config.toml
image_size = 32
color_jitter = 0.6
kernel_size = 3
nesterov = true
adamw_weight_decay_other_params = 0.01
Rows from block 7, named by matrix and row number. Rows with one number belong to one channel. Each number is 128 + 24 x the weight over its row's rms, rounded and kept within 0 to 255. All counts start at 0. Numbers have three digits each. After the name is the row's rms in percent of the matrix's.
# convs0: first 3x3 conv (model.blocks.7.convs.0.weight, 112x112x3x3), inputs 54-62, a 3x3 kernel for each
# convs1: second 3x3 conv (model.blocks.7.convs.1.weight, 112x112x3x3, transposed), outputs 54-62, a 3x3 kernel for each
convs0.22 100:117127137127126129119112105117130135089096093141138123131141130099118113128148141115098073136144161171143164120135133131152142127108122106110112141142161132109136111145131118156129127135081135129138145129130145128130117128139104114140106098119
convs1.22 082:121130136098092113162109103152149141154134125134124130131132121107133118120156136059089135086100139098119128109124105135155137115160146162159134185174158117119112138156171115140150130160150144126173118068085166123137128119118158116100158134130
convs0.23 097:123142129187167166136104130120118126145145108132155104133111126109121129127130147118099115144140116104164161134121126100092087100115129128116116137110123146129138102138186146123078139140152130123143150141149128114117107128134099128159131143145
convs1.23 094:133131125096092089156137110164160120131149143106110132097097096129137141125142149143153127117147158123136124126181176110143133123111125118126129120113106136118127125120129122117096087117122120140085122172127101118134102097121133110117136125094
convs0.24 102:124126125120127121118140117106138145123137144112129133122108104143148145137142136145126113152136114131121113174196149148126126108091109135128124137139127155147140113113161073090179103129162167187174145159158118113115145149130127121103134131123
convs1.24 102:152159131152138149155145159136133150114124142133120124119115119149142142144119125147155095133113093144140120128101116139126121121102119131118116118152124096119102112128134118129154117137158100097112092095110124134130108113117154143141157157163
convs0.25 101:124137148156169156157143131138111104126125118136116103135157147137151146116104115107125181087104156094104091117120124102151154103124097123124106110146153142162151181148169132080153128138162113084118147110121156141139147129099159129115167169157
convs1.25 109:129098098130130118130124105132133115094085090090085127160138151124094106143102115112113115103169185096161149126095135114127172109138186118109124110126137098138160132140172111193214095144147126126092157129068157164100131142161146164174110141167
convs0.26 099:130132140145163169118139147107120114108132134086102096151160154146146171104105126108115102113114086110122091091112114121092112123120118119120082132135119133150148123135153113109149095121152129119132114111125118114124140152158127144142127128118
convs1.26 097:140143169121060110091000066163174166135117114139116124145135185115110163111097142104132138100129127131143135133161168110144163135143152079083100122123168128136149102129135119118138095110136126142124128155127146192137149123134124110111115111119
convs0.27 100:135132101144122097127110095107110116159142113140143153101120122141131175125133146121137098112136123123181139127128117147144130150141127125142121128148140129118116131115138160078127143123167120108124117118109154137110153128145142124152142133132
convs1.27 087:111131119144161134146141111096115112117134120137131119151184144121136112115130124110086128101103138121111118135117140156101089107079114157128160134102132118071095142104123151116129136143139095134122184149140141128111090126105117116104136131149
convs0.28 100:123140151135145152139133137138128118112141135122141113125146135140126120083095115163131152124109129090137097120135152156163144128166140104104139109111116121115135106138149108141130138109176128117130143128114152145138170127148105163163074149148
convs1.28 113:135135143136131116125095118134161148121153117128120129143178163106107110106104128139112144145123137120107116140122098092115088109133142071137127115133119155148119095122111126125103121159103124097113149107112106143141092115098128122115127126117
convs0.29 107:138154152126131142113124150116099117138097085129118092156110106118111130096093102090098089080131127084112148153138111106116106113115124115116151102124173115135158073090103132113082145142154098132156074112145095102128135117102154102108141115108
convs1.29 118:137161133113120115078113134101098109146109139133127138162174140146150122148132083114103133115151161151164159109116162147125154129113114098131143114119132138142119121142178125134132140121105084100071124175100134144115122091138152096121164116133
convs0.30 101:183192107118053133118098106120105098128132104138142155094110150092130137088123135137118117105134165123122129146121097108132133151162124155151122148167079129126088136149132135161134095200115129113099146137135137123131121144167113126190097131178
convs1.30 095:136117101142122116113189142139138123169208168160161183150130145108112137111114120172121136168075157161116163160164171164161171162149183147151128132179109127126147134117120142172184169184140132097108114130118113125121114092104135121124135133130
convs0.31 101:148116127161153161115124130120132143109107142122155132117127158127131162107121147089141100085149088065102099136121152159124147147147155106117104133167111136120103064218219077163186104153174129142137110113132123139161132127133151140156152124143
convs1.31 091:116109114147138141173135140136117104131114109105114122144129151115130148096128129115135143140148149132171149117118120137138149125116143164155156189161172151190167120160183117150156105117114126104109118067111106054118130129122101123114124173153
convs0.32 102:126119128118124128111117103116104129150145155161147147136127113130132130081088104138112096165154149147167177143152139140141141118115134174168154137123131119089115082135178157186150099093126116093084136121108131115107133128143138109112113091101
convs1.32 105:159147140140131155127116126125155129105145128110149137211196210134134157094079102135137119117097088149107088100158137110173133113158129156163150134158143124151139164153118133098087141140120141163129135158136133128114083112098145183150117126096
convs0.33 097:130140154130126140133122125126124128139128117113117125156169171122136130099099094132121133120110104125148155145105146108092133139130144118134118097111103091100116125150148152142104151111106118133143102132147103121123104133124104093110119118117
convs1.33 116:143161158160130124124075086138146134132131131115129128158157131127136148102082100085114155100137168101131161152113116169148151142156148117130134136146150118148126119103133131141136131153130139128125130130136163130147092136130115140149143148133
convs0.34 103:146154132155150114132121108144133108134143135132120112095087072151146160148157167129105126108119104101129109116126138134123123149117131104110089126134131130130116110172146102119094100135135082063083156157153162176175109102097148112142132109120
convs1.34 098:117112108108129127126131103097105119122118109110099089148149154139141155135146149140142124144135114140140127136151159123082103121110098148143137147119128135133158169113083151131113078129142095111131094085126125145120140116137185161200079063098
convs0.35 100:159174154132129123138142141125135119119119128121135143137176159127159136121123107137130127141130109151123116125137128134150148120111132103099114121120125120113120145115092180170111143137113077080085129146138155173159101117109111112105132107123
convs1.35 095:135172165124185162084128120145162158116132115106099094164142144136100138135106164147128121130108120148132100098114149156153179150137141131154117140151133135139125111112125120104112149115120136118129146119146131120140169174186124125122114125136
convs0.36 099:152159141138126118156153148099112141121120131113105109137123111164180183117119137127117123118128134090118112142110122124114122124091098132131141114137137126086107072079135089108168107115128155152145138144129126134142130123156114107135141137118
convs1.36 092:152139141121123107098114101096111094120123125128117122120127149105114119119116136133131144129140137107115112111133135090102096128122149097122110129158145126136142168139134162116092121129120089108107114118096118116111147146158105118123099125118
convs0.37 097:125127128135121126123117125157158153151153154139131140125126143108122121132138128115132141101130164122142144113108108141159160130130137111120105137123132144143152149171123150149097188101036155161147137138135124114122097097086084093095102095086
convs1.37 084:133158147140146134102070086106125129112109115144137144151148115137155117140146113105077122111099128123122136142131101109113107123126142098107112109104131132129143131089122130092131136109104122128144109123114083085091116115135102091117108110117
convs0.38 096:123138139125147129113131137106147120137171167105144145143165178128152161068100106111105133117108106084099089096130139107106122134135136093104140130129162140139143150148144118123101093139140147149140150142138143132131157135145170148172141143155
convs1.38 110:114109142118129137113122144121104096131109091119100086136157166060102136081114152114125158119131159102130156120129113097131160128124144130131138132133137128137139128103115099096113103123162137145120113131132123137134138112112123116132110103118
convs0.39 099:142136108133146161106134131105106123134129139123141144142129150115109108160135121102143142097106142092097124108094126132169166162188121107113138087096137111117139078094101149076120159137204091102104139148130171168171111141137125149132132138111
convs1.39 094:136142141138099119079030114099121114079095103125127123107137096128180148120146118111159180101163160126189167130113144138129157133127107103136122095123140131151131163139114139138135130121126169103125110121136125138103093093101114128097181179146
convs0.40 107:141125119131119137133121120119084088121120142125123127123157126150155122123097108141152114119175163122137157143085094105094117107092108198198107165172116144154167072133206123178118171109090173146164171129124170138090119180180131164155145138132
convs1.40 100:121137116152143132121127133086052090099069108092066095137123139122112109110131153083120136109115131138113134133083115163115138128097138124116105111086091107112106154203149146157093102122089114109136163082109165126117071098119107102088114105097
convs0.41 096:069061136108102138153147121129127135189164150118116129137190155121157149106144098134121106082117105120105114116122133050082133073107169132135140157153133129171138156118156164123105144145115145136102156149144126145138113134149102121150149146139
convs1.41 099:120151166146138168155109118128096085142103075142144156135125136094111138085097121069108159081101149119099106094103130103120122105133134143096112134099106111101144154127119154117126103117122106092112156142106152155116160144167134143164163170164
convs0.42 103:159196142123131127123102108151146118116113110130126133097108102141115130128122107130082161097177174141136123113071118125140117124142114119031131121111147124156137131137118161084079153146107128148106132110105117100113130160159106119154117134141
convs1.42 105:149147117114130121139165157121134141142120126150142146140109100136144112158162129180148140119119150109132130155146142125129186111097125103101119134103147144130189097133178134211162171143120085137113101208128141124092144160135130166132125096122
convs0.43 097:130151124148151123120108126121150136151149134159132130113109140131154171099116133165113113138140130128149142134094104091098105102146153155157163131143147142118134219154133173121121107063103101118111108114113139150128160148110107107110106108122
convs1.43 102:105116118135135103124083079140145136121094103095061093124141147091115127125133167117099157126118149116145156115134133094123140112118172137159126117124112080076105160152160162168187122164184134134134116121130099120144172126124128131140115092090
convs0.44 097:182157152102110118112133117118103129113110120140128133098132176125143160101137152116113119107101117112142112118130118088119095098126094146141152157159174127143145162166119230140069158142113128143112147152122135137133104137141130150147125152134
convs1.44 088:151175134133141110091101087149168142137142134117130129148147134117107128111103113155138145149164142158159151139152140132156144138107126108110125112111120138136134130124084154141047179151073206164144135086121086038119116137146104110119112125131
convs0.45 098:156179160129157159117123128110125126152149120113114118131123131114080086110097101114116121100116171129099127099098140084080142112121167127105115104100120107125150125101142151115117147098091120106123109124114096133122164127127137121156147126127
convs1.45 098:144129145149132131117140155154149142142142160140118120139125146144151148147126126104125139124150195129156158112131157098139189099151190125149145084133150087119130142141105155171157128168167094126145112125067152135103158136122118134152159120131
convs0.46 101:119101105115100100110117132130097120139106109148147151067085089067072118122114153115105083128116101129128114122109147115125149131138143128128125158155115158144105135090103183094058172138125120152151103126117099122120090129106122154107124143116
convs1.46 085:155099084138104119102101100145118139138112115160145140131100122123126134143131136158111123154136095134108100116111096142134114116137113135133136149115119161117130152113124117111135139108112125127104142149099124146114163156161132143111094111106
convs0.47 095:162170157143123139156132149132121122127126147159164170125122153148157173143159145105116134114125138154151168120114102114139104132134108153138145162136132174125139142091120110130157104125124153154155129127121128119127107104114135165167137124115
convs1.47 084:139108124128115119136136123119080082169166155149168136129116144092083134094096114143126100128101099115102124117100101131106106144144126137151098153173115128123090126116110091098118086116119143115153122111142098069104088096081130107119112123120
convs0.48 098:112122102125132101114106111135117133136090118114077123133135142127126139119107102106140125077136105124109101136137129142178149128185128099109146082094121106138141120145143106135109131122096103121120099131134099130137136129135196158116181146117
convs1.48 117:145160120141150109132129086149166143162158161115134149155133156121115131120129122139135140171171131155150126137143137146156129105093082100098111121090131153144154129118150135149148131142118105123122104135118150172146132098090130123100113121142
convs0.49 097:135137136133150146151144135106086084135132133143147153166158174162124138099096102090106129090100129101101147144115127119081073113110107131107117124075089148158147129155087115180131000082186126141164137143153128126150131126109136158130122158147
convs1.49 101:149146149114140099156188126142145131150137116144125094140146153116120121112087111111134171137142162114118146140153120184133087164119099121160123139161110186188117132135134108078083139080095117109148097107103105083115120129136082093115172165139
convs0.50 097:121121116116113100124127113145150144122119121115122121122127149109112124104102126122124152128120144114099135120099107146125153141102149120134129135132145125114141123133147132148129144136125113125118118127109141145131130132133136131131151141133
convs1.50 096:124131126109094088112113125155137124148129143150148145160154168109095108104076091108134113130154132130133126130102133141100126155098094134155131137149138127130122119099083112113117092102133147139133164135148148145148117124138140145149119123130
convs0.51 099:107105126111102125121108124125114144111126139122132152142137134138137114150149131103140106124099100155091162141123122120129126118096141127118155103138154105115148133101108163113081092081069141146137123123130129119125126077138124096125137107108
convs1.51 099:111115129100114125132148121148100088150094115152125143131150120112138093106128126177134120134143159136115162109132128126159149133130107162160147167140138141116103079093111133111062110081083102119117127164153116126122137144107157156139151119121
convs0.52 106:151140137117133128117128134139110106129159136123142117128134141121141152126122127141148122104121120108142149098113132077095135097077115149190164124102146127095100118117120154176082097121113184144169206173162134121114141143154129122109175163122
convs1.52 103:113120119133132145132122133134132121116105133110109099139109115123143172134136140173146134097134155121128141112127120121120125110118126101102132119046075162125118117095117194135056112094110093136097062109121107077132125155126121131153105109111
convs0.53 101:135138144155181156131161115124140132117140135132143140158126138165115130153127150141112116137107118118121088131131145128143131110144127125109133135086125118088141104142115121141113064064147129155140140158146121123121147162137124184132137162139
convs1.53 103:113130116144127125097035107127130115103081081115103106120127119132140110149133131065153134083222182113162158128135145135137157121119125152125129133093140146119145139119154142132134121146132174151137115086116126095149131113133125160137141155137
convs0.54 100:120122133112120141117118139161159131093090078135144135171166145183171144202175154148149156129150118137149118132126110133133107112109090114124124122121125092092108123134147103115113099148143129116118121115112105098091134150136116110117134135115
convs1.54 106:142128139136140151116107115122114117151144153150150146119092095109079090119120121130139161122093108136100077140130115147136134112087108154157174168164140111096069126139140116157142082123143165175157133092092112110101060093103121145133126137140
convs0.55 097:117127138149142155118122139142117121131113113112099104118139128089132118102137118129173169144139138152103110144138121163159163152150162106141142119131118106093098093110124091154175086177187130116118120118120131136136126137154117129142145150131
convs1.55 105:135120122122109130124084095098085111113111134151160152158131141134111125162155150125124135122098116109109137086142133054107114081127123143113141130112109135113132099104127090109131095132145111097120093082091126149124106132129090125116102129118
convs0.56 105:115089105138121100140137130145143149111138178125136147090101151103127153094112129136102124113104127129121129090113144081111156113112131135135125152145132159138113141128124107161117117131092150145110161125070136119091122140131153165137149160141
convs1.56 104:126142115133156152160136179108143125116167133119152126152162176126149156140134166091124134099133149101115148151157159181191183157134116107084096131106119127116125146160103129127129147120168121091144096095128100124107113113114099086081109083105
convs0.57 099:148143107107134164117100147149157128164131151176154137129129131144115137120103145135122113087191097085219135125131119132176134125168142140125152160122171148149139139125130147094108122142119141135126137121114142104117117131136115146151095111114
convs1.57 105:115126127146133113098110127142137124120108146134127132130131116132144138116111128190116168170101149135118136108138117113131127129136136136132086090138145115129132120105152125087091101100072122132115125177104117099107097094146141112143127111129
convs0.58 098:149132155124075133139104119133170185117148137124113141149167172094103138122128144123133180120111189132133165131137124132229150160189168144141133119126095132129115121137109139069092145065160141132139138122134131139144131092139101081134104099124
convs1.58 093:127137138127076089138106100101093106121120120138118113120155173093159180118128165099145154126148154125146174102137116129139109138119133154172168154159155120081120156124110127102132133108122130125127130124138140115153114118112111110110146144154
convs0.59 102:106141109124139140125096116125114139131132154126139165107116126105111119122138134131108135108105145107103129129122097119112092131121126145124144133136126136120127114153059154126130127115131122162151132131131110106110124117122116148147136118093
convs1.59 101:140101145107113131166132153095092101121100092128103135112112113098109125156160150106116122106118120104139127167188132080065093101133108106129124127118089114082121143129117129115130135125118151138091114135125153221151145112086128133101099119119
convs0.60 101:127141133151169151128135141131143146141140138118111111121108114145139141107119139147150140141157126120107117090050072106081102144148150153152148124118116109101110124114144146165171142132107124122115124126126146148153119116121129140141129159164
convs1.60 081:113109099092116114133146147167191184162192184126143150126114129150128133156167157151140139142139124090076083129128120106127140134163166152137134141138142163156168118122135116127136132114100126120136163167173114131138102100096142123133102089102
convs0.61 098:106128129110110105138131125151149164138169119146143119083109113114103106129144146137155115086122114147134133129135124139147127115111134116112117094098146125136125156146162108098105123132136140140145136140131136107109115137120127149135132126123
convs1.61 100:127120115119160138124144122144136112116103101123105077120109090156152147157137151126127147087099140127139150101085118092141155113122135118124143106058067156167158152128132119135175137157122127136154086140144129129150149158128116136127160125134
convs0.62 098:123157157126129128148138115126152148102135151119114139131108103119116107157142107110105149104104106108088094110137141150139107166142122096122158087129120104110125094052106073116147099099111117144141119142138126147146151144175129141134152136141
convs1.62 101:131134123093105127171149114131133112128147146083092116111115102117130146134135150173178177160136180103139139132130119144075039143103113125125124106131134125130158113150153080105074108116098125097106114084121088125116124103098125099147150104096
convs0.63 097:086076120138126115137137129104080096166155169144115127126122122102116110103105103126118111144118124144144138117130131096113120105112122117126135165158138150159151135107131108116121136141128109102108146145152146141130118131140137126139141127108
convs1.63 097:164155152120107156134080082128118114101093081096092102114134127132151161142194161111116122102123131133149136137129149084059090158180159117076105100057091138129160156129112128117116128147138124122119131099154136203153116135132080109132101110131
convs0.64 100:143177128142131124136128120130132127137156115124126101085089084077134140130136135109128106102134133101099131151139144149138148136139140086119098129138120128127127133125101135190125139111095136127132128138117142145130110115113109107122095094080
convs1.64 109:113116095115105125108106122152151156133126157142151130069088091097126113152160137129151159131134110134092100129172145108151093139121161143115156112128136171185119129143113158121082120121166122097116144065120165088182124139134120151138134139102
convs0.65 098:100132135111131137118123121133116119138132118139136113125163171098105124106094104139126132148116121170140135141130114132132112133132121141107084167142093148147098119091117090109149096104117136130150140115136124113128154145124163151120157161128
convs1.65 096:115126122146136123174131131185151128198153118174136103137149138115118134106098109131140112115130121119138133126144139131147135129118103176131127191149105151116115120127101129133120123130149125136112139142140164141140123113120118086069146117112
convs0.66 098:113111099118121122124129135165167165124125136128125128132136145107134154102092115120112121109122139155168170101107094142148114135117117113103095132126110130108100151139117140112108201133111137149139145147133128125121150161151120129133128129133
convs1.66 106:129147144134132149129124143118130135104110113121120134133126157121121144115120137126112132140127139142153158119096094115083105143124138086056075079067103108104126117120123146145145178154122139134141099114119112128102111129134091091105086068094
convs0.67 098:151154131123145136123143135118151145130139130138146132115137148113130146101114139123154122133125122129126114156111124153115126155121124144149131148140114131127107129138153119107120100095153131134134132129128128129133129144141122119121136116117
convs1.67 107:134153136135132121139129118134136142124127136144123140142156148133122123142124121129115114119128117127127117101113113114106123132092106106116118113122134129137139139133123147120128129099111102125118119128126122141172130108121104100103101118118
convs0.68 102:142127136137145132148154127136115126143127131114112116091136177107157169080097115063104115085099103087090089152160134119125111143134097101120137124125125137128108146142177120113140088095084146121099139115116130113140119115111168131117160122115
convs1.68 121:120115128143127124183142103138105102140110129126132153102163164066135166073120148114116154094117166106109143172162157160137126143124126144118123162116096149122126151141125150143135129126145095120113106174145134130097168131117135130102126089067
convs0.69 105:118112131112107115145145132127132122123139142112148132133131083125133115092104079142132114125105096110102105112109139130145165127136133109113122110106126109118121105162130112148142128166113093098087126132108117127103109118106121138112128152139
convs1.69 102:129142117144136140139145153115141116117142116129141113171103123156110110192125117157106091183149109162133095109096120110110091099121104161147112138129097104109101132128159123133145107122139110121111104115094116134123111138143096128131072104125
convs0.70 096:086090091105104091095091097157136137158152190158132168114091081146135098161135093105120102107112082132101102139130138132129152136129135145128126133122141159130132108132119109108090134127110140146134135158144128143160139138161136132182133129153
convs1.70 093:103111104169173152208196190128109120121073100136115140107093077195150134191172179143160085112147066118152076138131118093088099126118102109109116118079085105085090130117127129132126126126118160143088152154151114121145136130159095086110114105119
convs0.71 095:132118118111105124124119118129134114154178151143157133089088092141151144109131132120150171099132150103118162151158149153165143139138146126136143107128137117165127027112176083130150164130163134119118126109117126123131106099114132099104145110110
convs1.71 097:163178196126095138102044099077034113100063135130127154145136155094093111109148165106148155108135161104121142119124145103081112129117112127105143123107121138133112163151106146154145118146175120107104117125128126139143135146135120116121140156149
convs0.72 094:132136140118121117135124119138143128167157136160142126135125124140125128120104136131139140124116119124126127088082113090096100105119128147151144120128141100107133122144128159138114155127148153171175135158152107114097112104109125113130135127132
convs1.72 098:112120126149142158140113108139127128136125146161168163182147133158125113131110116151115111147118096160144122131139127101098108148132139121129113098095090124113100158102087141105091121138154154134170109102122150116144143158164077095106090108119
convs0.73 097:158161146125160161103114138143124114127116132125129132110093126124126132150131120119110124096152116093104144105096130082098099110115135132137142139150140149161137113112113205173095186123103110132112105123116127144139112127144110137140126121127
convs1.73 099:133114108139162139142162187109124131079049108082074079122123127166159159130117150117115120116131120120155143091107122129157154115117117149137127140108150119105107118135137143133085162135102157155140142165126129133131145170151128157157137135130
convs0.74 099:154123111125138112137139126103129121145138130116152162135120122140120103118118104107114101117137162083139119118128142110116140118119128125112130122120134106148120138139172127167122133167137124127145121137134124134137165129120191139069135128105
convs1.74 106:104123124151125114126091124139120120163151129135130112094112135104113141148145143135156117111184138105139121094083127171147129130165149124117110142097086143137115103097123095084130101102117093138150137090146179140118109145134122133110148131157
convs0.75 105:112121130133128103127113114122158145151117150119131131123117114125162123146145124115148096144096139154113135149133117179144121168148119134148131166120112140115147191088072127139150126154120124108128112149151112116140131103116113114133124129141
convs1.75 111:148142143106088156138115136086098126138110113138115124107131101157132134127120106102109109091116119116133109161125120127095098127111100120108118096069103132077091092163142134216179195187171099162090182252117141122119114140128138151130118103120
convs0.76 100:134170131127146112110117117101135138100108112132110129133120131135111105136131142133131128142145097131118070136131125130113131105133136120105108122105128101106099156122083135101091158099140124145153119149141128137146176166100158121108151122127
convs1.76 091:115125122124121120114104113153145155151122141133132166136143113134143111139111083119105105149116116138124122105098128144148156149114126140137165151113156149115137128098118118102107113120107094123088126156118145121132122141117160167119132172146
convs0.77 103:099211181184120086127090117125108116138105127141129144123122140089083108128132138115121163178153177146130167126146150092161185087113132113101151112160172113102111183128093105135114081168154150123108146121114147128133118129113099086122092097093
convs1.77 102:150114148102123115185208112137147140157135140116120131137110109144129140125126128091119117128115113138129117141129104193170143136101115158182126192203098134130138115142146114116125130106112137134155151119120148118140109133113167143153171150152
convs0.78 102:159162138154130116143146141154153123123149105165156150132120124109094122136146147105114161099073138133144123131129126126167135115095119140136134162081114137107112151118073129106132093115134147158139135129117128160148112105102111134146100115106
convs1.78 104:106125112107143119116150139140122130131134117170143131091089102116148143151132135122114105133121120139141140103121090143191091084135065145103136085069122104094107123137151129148132159125101082087122097081114150108147137153143151164152143154141
convs0.79 099:132167133121120123098106094183145137168150113150171114101085080118107097121113112130154145097112128072046117139144139153148127127142142148161124116144105118141108096105130167070070170104130147124138151123119122115104116147148131142153096096104
convs1.79 083:146153153092072079117150104136122081153141088143104096114113127142133139169126128143119149139090133156097116140127141128115118116111122110122111129143140114131169129102117084081133103087165129121126123119145119099140118148137133160170134119142
convs0.80 102:136134137141111121126110129131139134119095094134093101114098110124113111123127142086108109099123124125130110164169129155176155150129120109107122078105161071100163069064147129086157216098110118125116122130129117139139154110140145090113150117084
convs1.80 099:151136147133139120122111071129147142119138140107105113147170137140180150139155150103137122099129151100114149163144132131137136126110137134119109157142115160142130130119075156135112164119139124089170123076163093088137129116119149098077143125093
convs0.81 104:117109113112092103115106107133138145106115125101094109126136124122129140109114133118123120100077128084087118145129153116098131113109129115150148117162150123152155135155138110139126126128125135136132123141132138142138139126115104105096121110097
convs1.81 083:137116129112110132145161160128117123116124125128134142159153135132134125113124129130149138104112100118122096144154145120149144123111155158135150150135147123100115116144158126126143131108117117134142158159167105114124115111106127115115161134111
convs0.82 099:138138150172164156169178164129130136135140149150152144130118128124117135112107108100112163119118133094117127080080107105098107102111114133138139132129156113140154161134066105107138151122155133139135137131140140131140170138135134120121156133116
convs1.82 100:082077087108104103140144123119104111117102119119103131172169146124135107147150119142116119131137142130139142080100094099119087103093083131201171101155123109113090110121131064117157105118120135108128086101107094125105112116128108136156103105092
convs0.83 098:124124092098088091099117127114145125156172152115121137108101123099120139136156153116144155139131137137138137118139147108097112141140134130132121151141138152126123135182175135143123105116117124098108153148147135138138157132121109121130144178186
convs1.83 092:147142141153138158120139142088082084102113091104101083127119132114124148152166179118103135129109167116106157123122114117117080183142096129109136134116105173180153145127100135111118141139112143149148111090119151126116137130146073059077179154152
convs0.84 098:124094091157141148162168141124140131150163126107089097085077091091106130139156148106129160136164139134135129123111132124115131140128131117156159121152127129151150112106132135184183089151102130110121127120132115119125134130143142146131116119123
convs1.84 098:135158139141101110127108125114109110110111100119129132122113114136170169158150170137140121114132128116136139124139129121129141138162139134137122141161133135158128112132150097099156118118133134142147105116141097113139078098104114132104112120120
convs0.85 100:114174143118100104121092107126120136125137131126131141127133130109095100103086085137152144126132109134143123148146125140156120143147135159157165146172146154180152178120080149092076126134116148128125146117111127110117121096112135121169154154163
convs1.85 086:137104094099118092141224137109127120105117089090087081109110130107105119120137152085099138115111138135141140127120114126114138127137154142166126139158111087087097136111128142106118106117141146155162142131150120119149138144156120119120116113125
convs0.86 097:133124121151198102115152135146133130126128119131151134117090113120145106117151131146153119143158123107117129122093123124101140139150142133105100146142126132134119148079060147133127118135110116091108140097122123147132127157113153154109151149139
convs1.86 103:130148127115168144128073118113140116104116124143113118122127138126121136140136126147130116127150147125127130105101131128075125125118119124153137131102119123105098110139117106101109122090121106098126127104122168171135141141153148142125104128120
convs0.87 096:110107117125138103110124124116121142115119137134129130149139155157122116110110119136147136123148150121126112139140126116115125136140129146143138110092105136150142098141140083120160130179097127155137101117144137143144109112152159131139127129160
convs1.87 108:162130148127130128122130136124132158141135145129143148169152170154142100100085083123136128118145141134110111142148141112122136115073131150134148157151152144179149135116117127159124136131127128158137140152115143102104147126099128140093137185129
convs0.88 099:130143151133131124125131125119131140111138138119126129146137177117085116133118141140121107115083096099094110135128097157127100131113115107097097138106106155123136143173084115142104114112149107132145114157149119145127146147118166140102160122146
convs1.88 096:131116120133148118109120084091109150102116145122153161109145120108148110118145113128108113150131138158128127143130103144116090119078080154149134174138098153133111144102118140123139133102107122123149117108141099109138130127126115122096095120136
convs0.89 099:103108109124104121135125116125115148100108149115128132132136160101111177085119169107135140091147105068092103139142142157158146143097142109118125106135144109134118093123124159171111129111125105122110118134115105111122103123133134149155177167157
convs1.89 107:112126111151182139152145129125094111121099122079092091073139133135180142141144147092105146102140158096126142170115129155108132150119132132185203088154165080129145126128118166117125151132156102117102117177134127149153176165153141131085169142132
convs0.90 095:140150127142136132123137134155157128138118109162128136088102100110096094121127110138148144115128143132162130132119139147122138151131135167148145157148180135117153123122094119117138117125130164166166132144136138126133134127121130122097109131124
convs1.90 086:131152120109083071154152126112120107112098089112098095114129149100116111129160162122124101143157127133133129159163147136178123126159127098111130137098125114100100122133165126136110144129100084100079123190130115142120117139161184177165150143151
convs0.91 096:160129122145124120138126138137117078112128102110116106135172165121140149087114153123136143128135133105116097138153185152146176144144133138154166119129128109129126114132129144092128127131114100130167105128172116142159106117137119158161110114124
convs1.91 090:136133107121130106123115098127123134141098116136077093144128129122126137111106115082093145085085158099122165129133127116090088113065092131136156135113142137104114139125128170156147170165166091104119125138156113084124163168132162135139147117148
convs0.92 095:160114073172146083070116121118118125089090087095089100116109127135119139135129130121142141145136128112116116144121122153132126145117109127139135136107112153119089121144121078156119116157146095096115122130130133146157163194177108179180114142135
convs1.92 088:182132104094130207126129200099122142111109132165170157090117106135157122116133142123145125137162130121134113098098148118134148097111130122166191148165195120154169104115131093113130111146155139150160134130131160136135121138127115111111164146142
convs0.93 098:104111144122127127112116121137129124097129141105123139113077077139122138159108116130131141142121134121111110125116094153114087169129122114148120100140130108140114134158098116116104073101126103111122111142158130160164149130120119105096121109103
convs1.93 097:117134156157147110183165111176166136156157126130154118089138108120140155113155144125146114096138132084135139156151176151119143163147175138128132141111106140126139125133111133140128110119153131107109142121115143120085111100125110096106102092089
convs0.94 101:109128130093110117117133135114131138118127136113125138137125138129115128101108126120125141089133118120114135169167170114121156116102107113125108123119125109131102113187204076093172143116123124133141105118120131121109112161122107146101138128110
convs1.94 104:114183161103146131170146157155198161115156134141154158165167156128148129105122117123128100136143142127130144148146135151159125131176114114134128119117112143139137141127080116129142095094131131137122123135145137120101172152157121141140134126122
convs0.95 106:133111116139113129147162156136141129121148113135135129130116133108089107152137130126094136158114171160141146132113127112099119104099108151141116152152122157165137156118110125088124102112146138131134137139129111126127146143145150153141144154151
convs1.95 098:161126120133094117116099090139140123167180130141143105150123119142128132145118137106145144085115135086118137122099131122095125164129165149148149133123097121099092139131117124130145131138143156150126132108130095073112097097089077083084092092106
convs0.96 101:147142120139155128133123126114096101133138122140157137141158153129119125132150143118126108130169176111104131140116116135134113135156128126126138136119131116097104179149117160138133091115112117105103125134143128136137140128133127125103117112113
convs1.96 092:130121137147129112110060059154152141149138122135136148106132103167178150147165138107121133119113126115122153160184123122098117172154158138106106127142120106132133113121114114099128122136120129140130123119127133136161117117135138149143119135141
convs0.97 105:130133137128122120143142149115109088126130111134132134111115129102107096109119104145120102134106102158119112118139150108118133109099122201143130178128094166113099146051121147119130125122128129131117107111117135131143123129120092104096127138159
convs1.97 090:129123135164152145127125116149132144157126110146115112143163138142168115146187121146167137117157141127166155155164131139156134132124119108133138155151143119114117131147140122132132128145146184135120167124114164145109148155194075104119113129152
convs0.98 099:143132103121130136116122133112117127108113125103122132157142172128114142125098120113129120124140119123127114113122125136121107130113095093110133097115137093113145118107114101113097121127133142121089127117083136137102111114159099123168132138174
convs1.98 103:107108112135132132129139146116140144125160181114119160113123123103110110116132098101131134110128119114120127141132115147123107131112125137140175143157187118135163134125115092095099116109105124164158132134131145124126103127149066088140078089144
convs0.99 102:124133146106135149137141113124122116132132094139111102143141104155121137105114149132115159139114143114086055107115133126143138121135118139130109125141135125152146144152121247242226255217220138123119153126117151126119131130156157142146122127140
convs1.99 138:128113127142131128124137130118116138107143134115130111097123150146146123128098105165133128168103119101108128103074105071070135115107167156171152093126163070108163118116101095127119116151151125114137120162105118138093102117125128142113128137137
convs0.100 102:147134130134117126151125132140128144080072086106101106112114136108117150147153165140137131126147127120140098125115137131126141132137138123157144129175150121166134170102062134119112085102159118115129116116144103100119123124137139131144146160152
convs1.100 092:108112114112148126117164132129091117135091103149090119110132133118140123101137135077116145125138140093108111105090131097082107110065097153196164130160128086085094131109118148104097140131122158127174151092153125072121111115130124121155105124168
convs0.101 101:148129157111125124093127105142166164111117133104077112132162168107160144096130114086146099135154126130114133122122118151163126189161130121117114095105118091120120141118104168113049153168109098083107096115161107121146128109085195115104179116138
convs1.101 100:112134128144153102136144131163162136153135156105136153147108145130106117141101133148138101156151133153135112132144122095094069126114117133116109146129148136118128123086131127129092181170120123160128109172135137143129177119112183165137125082094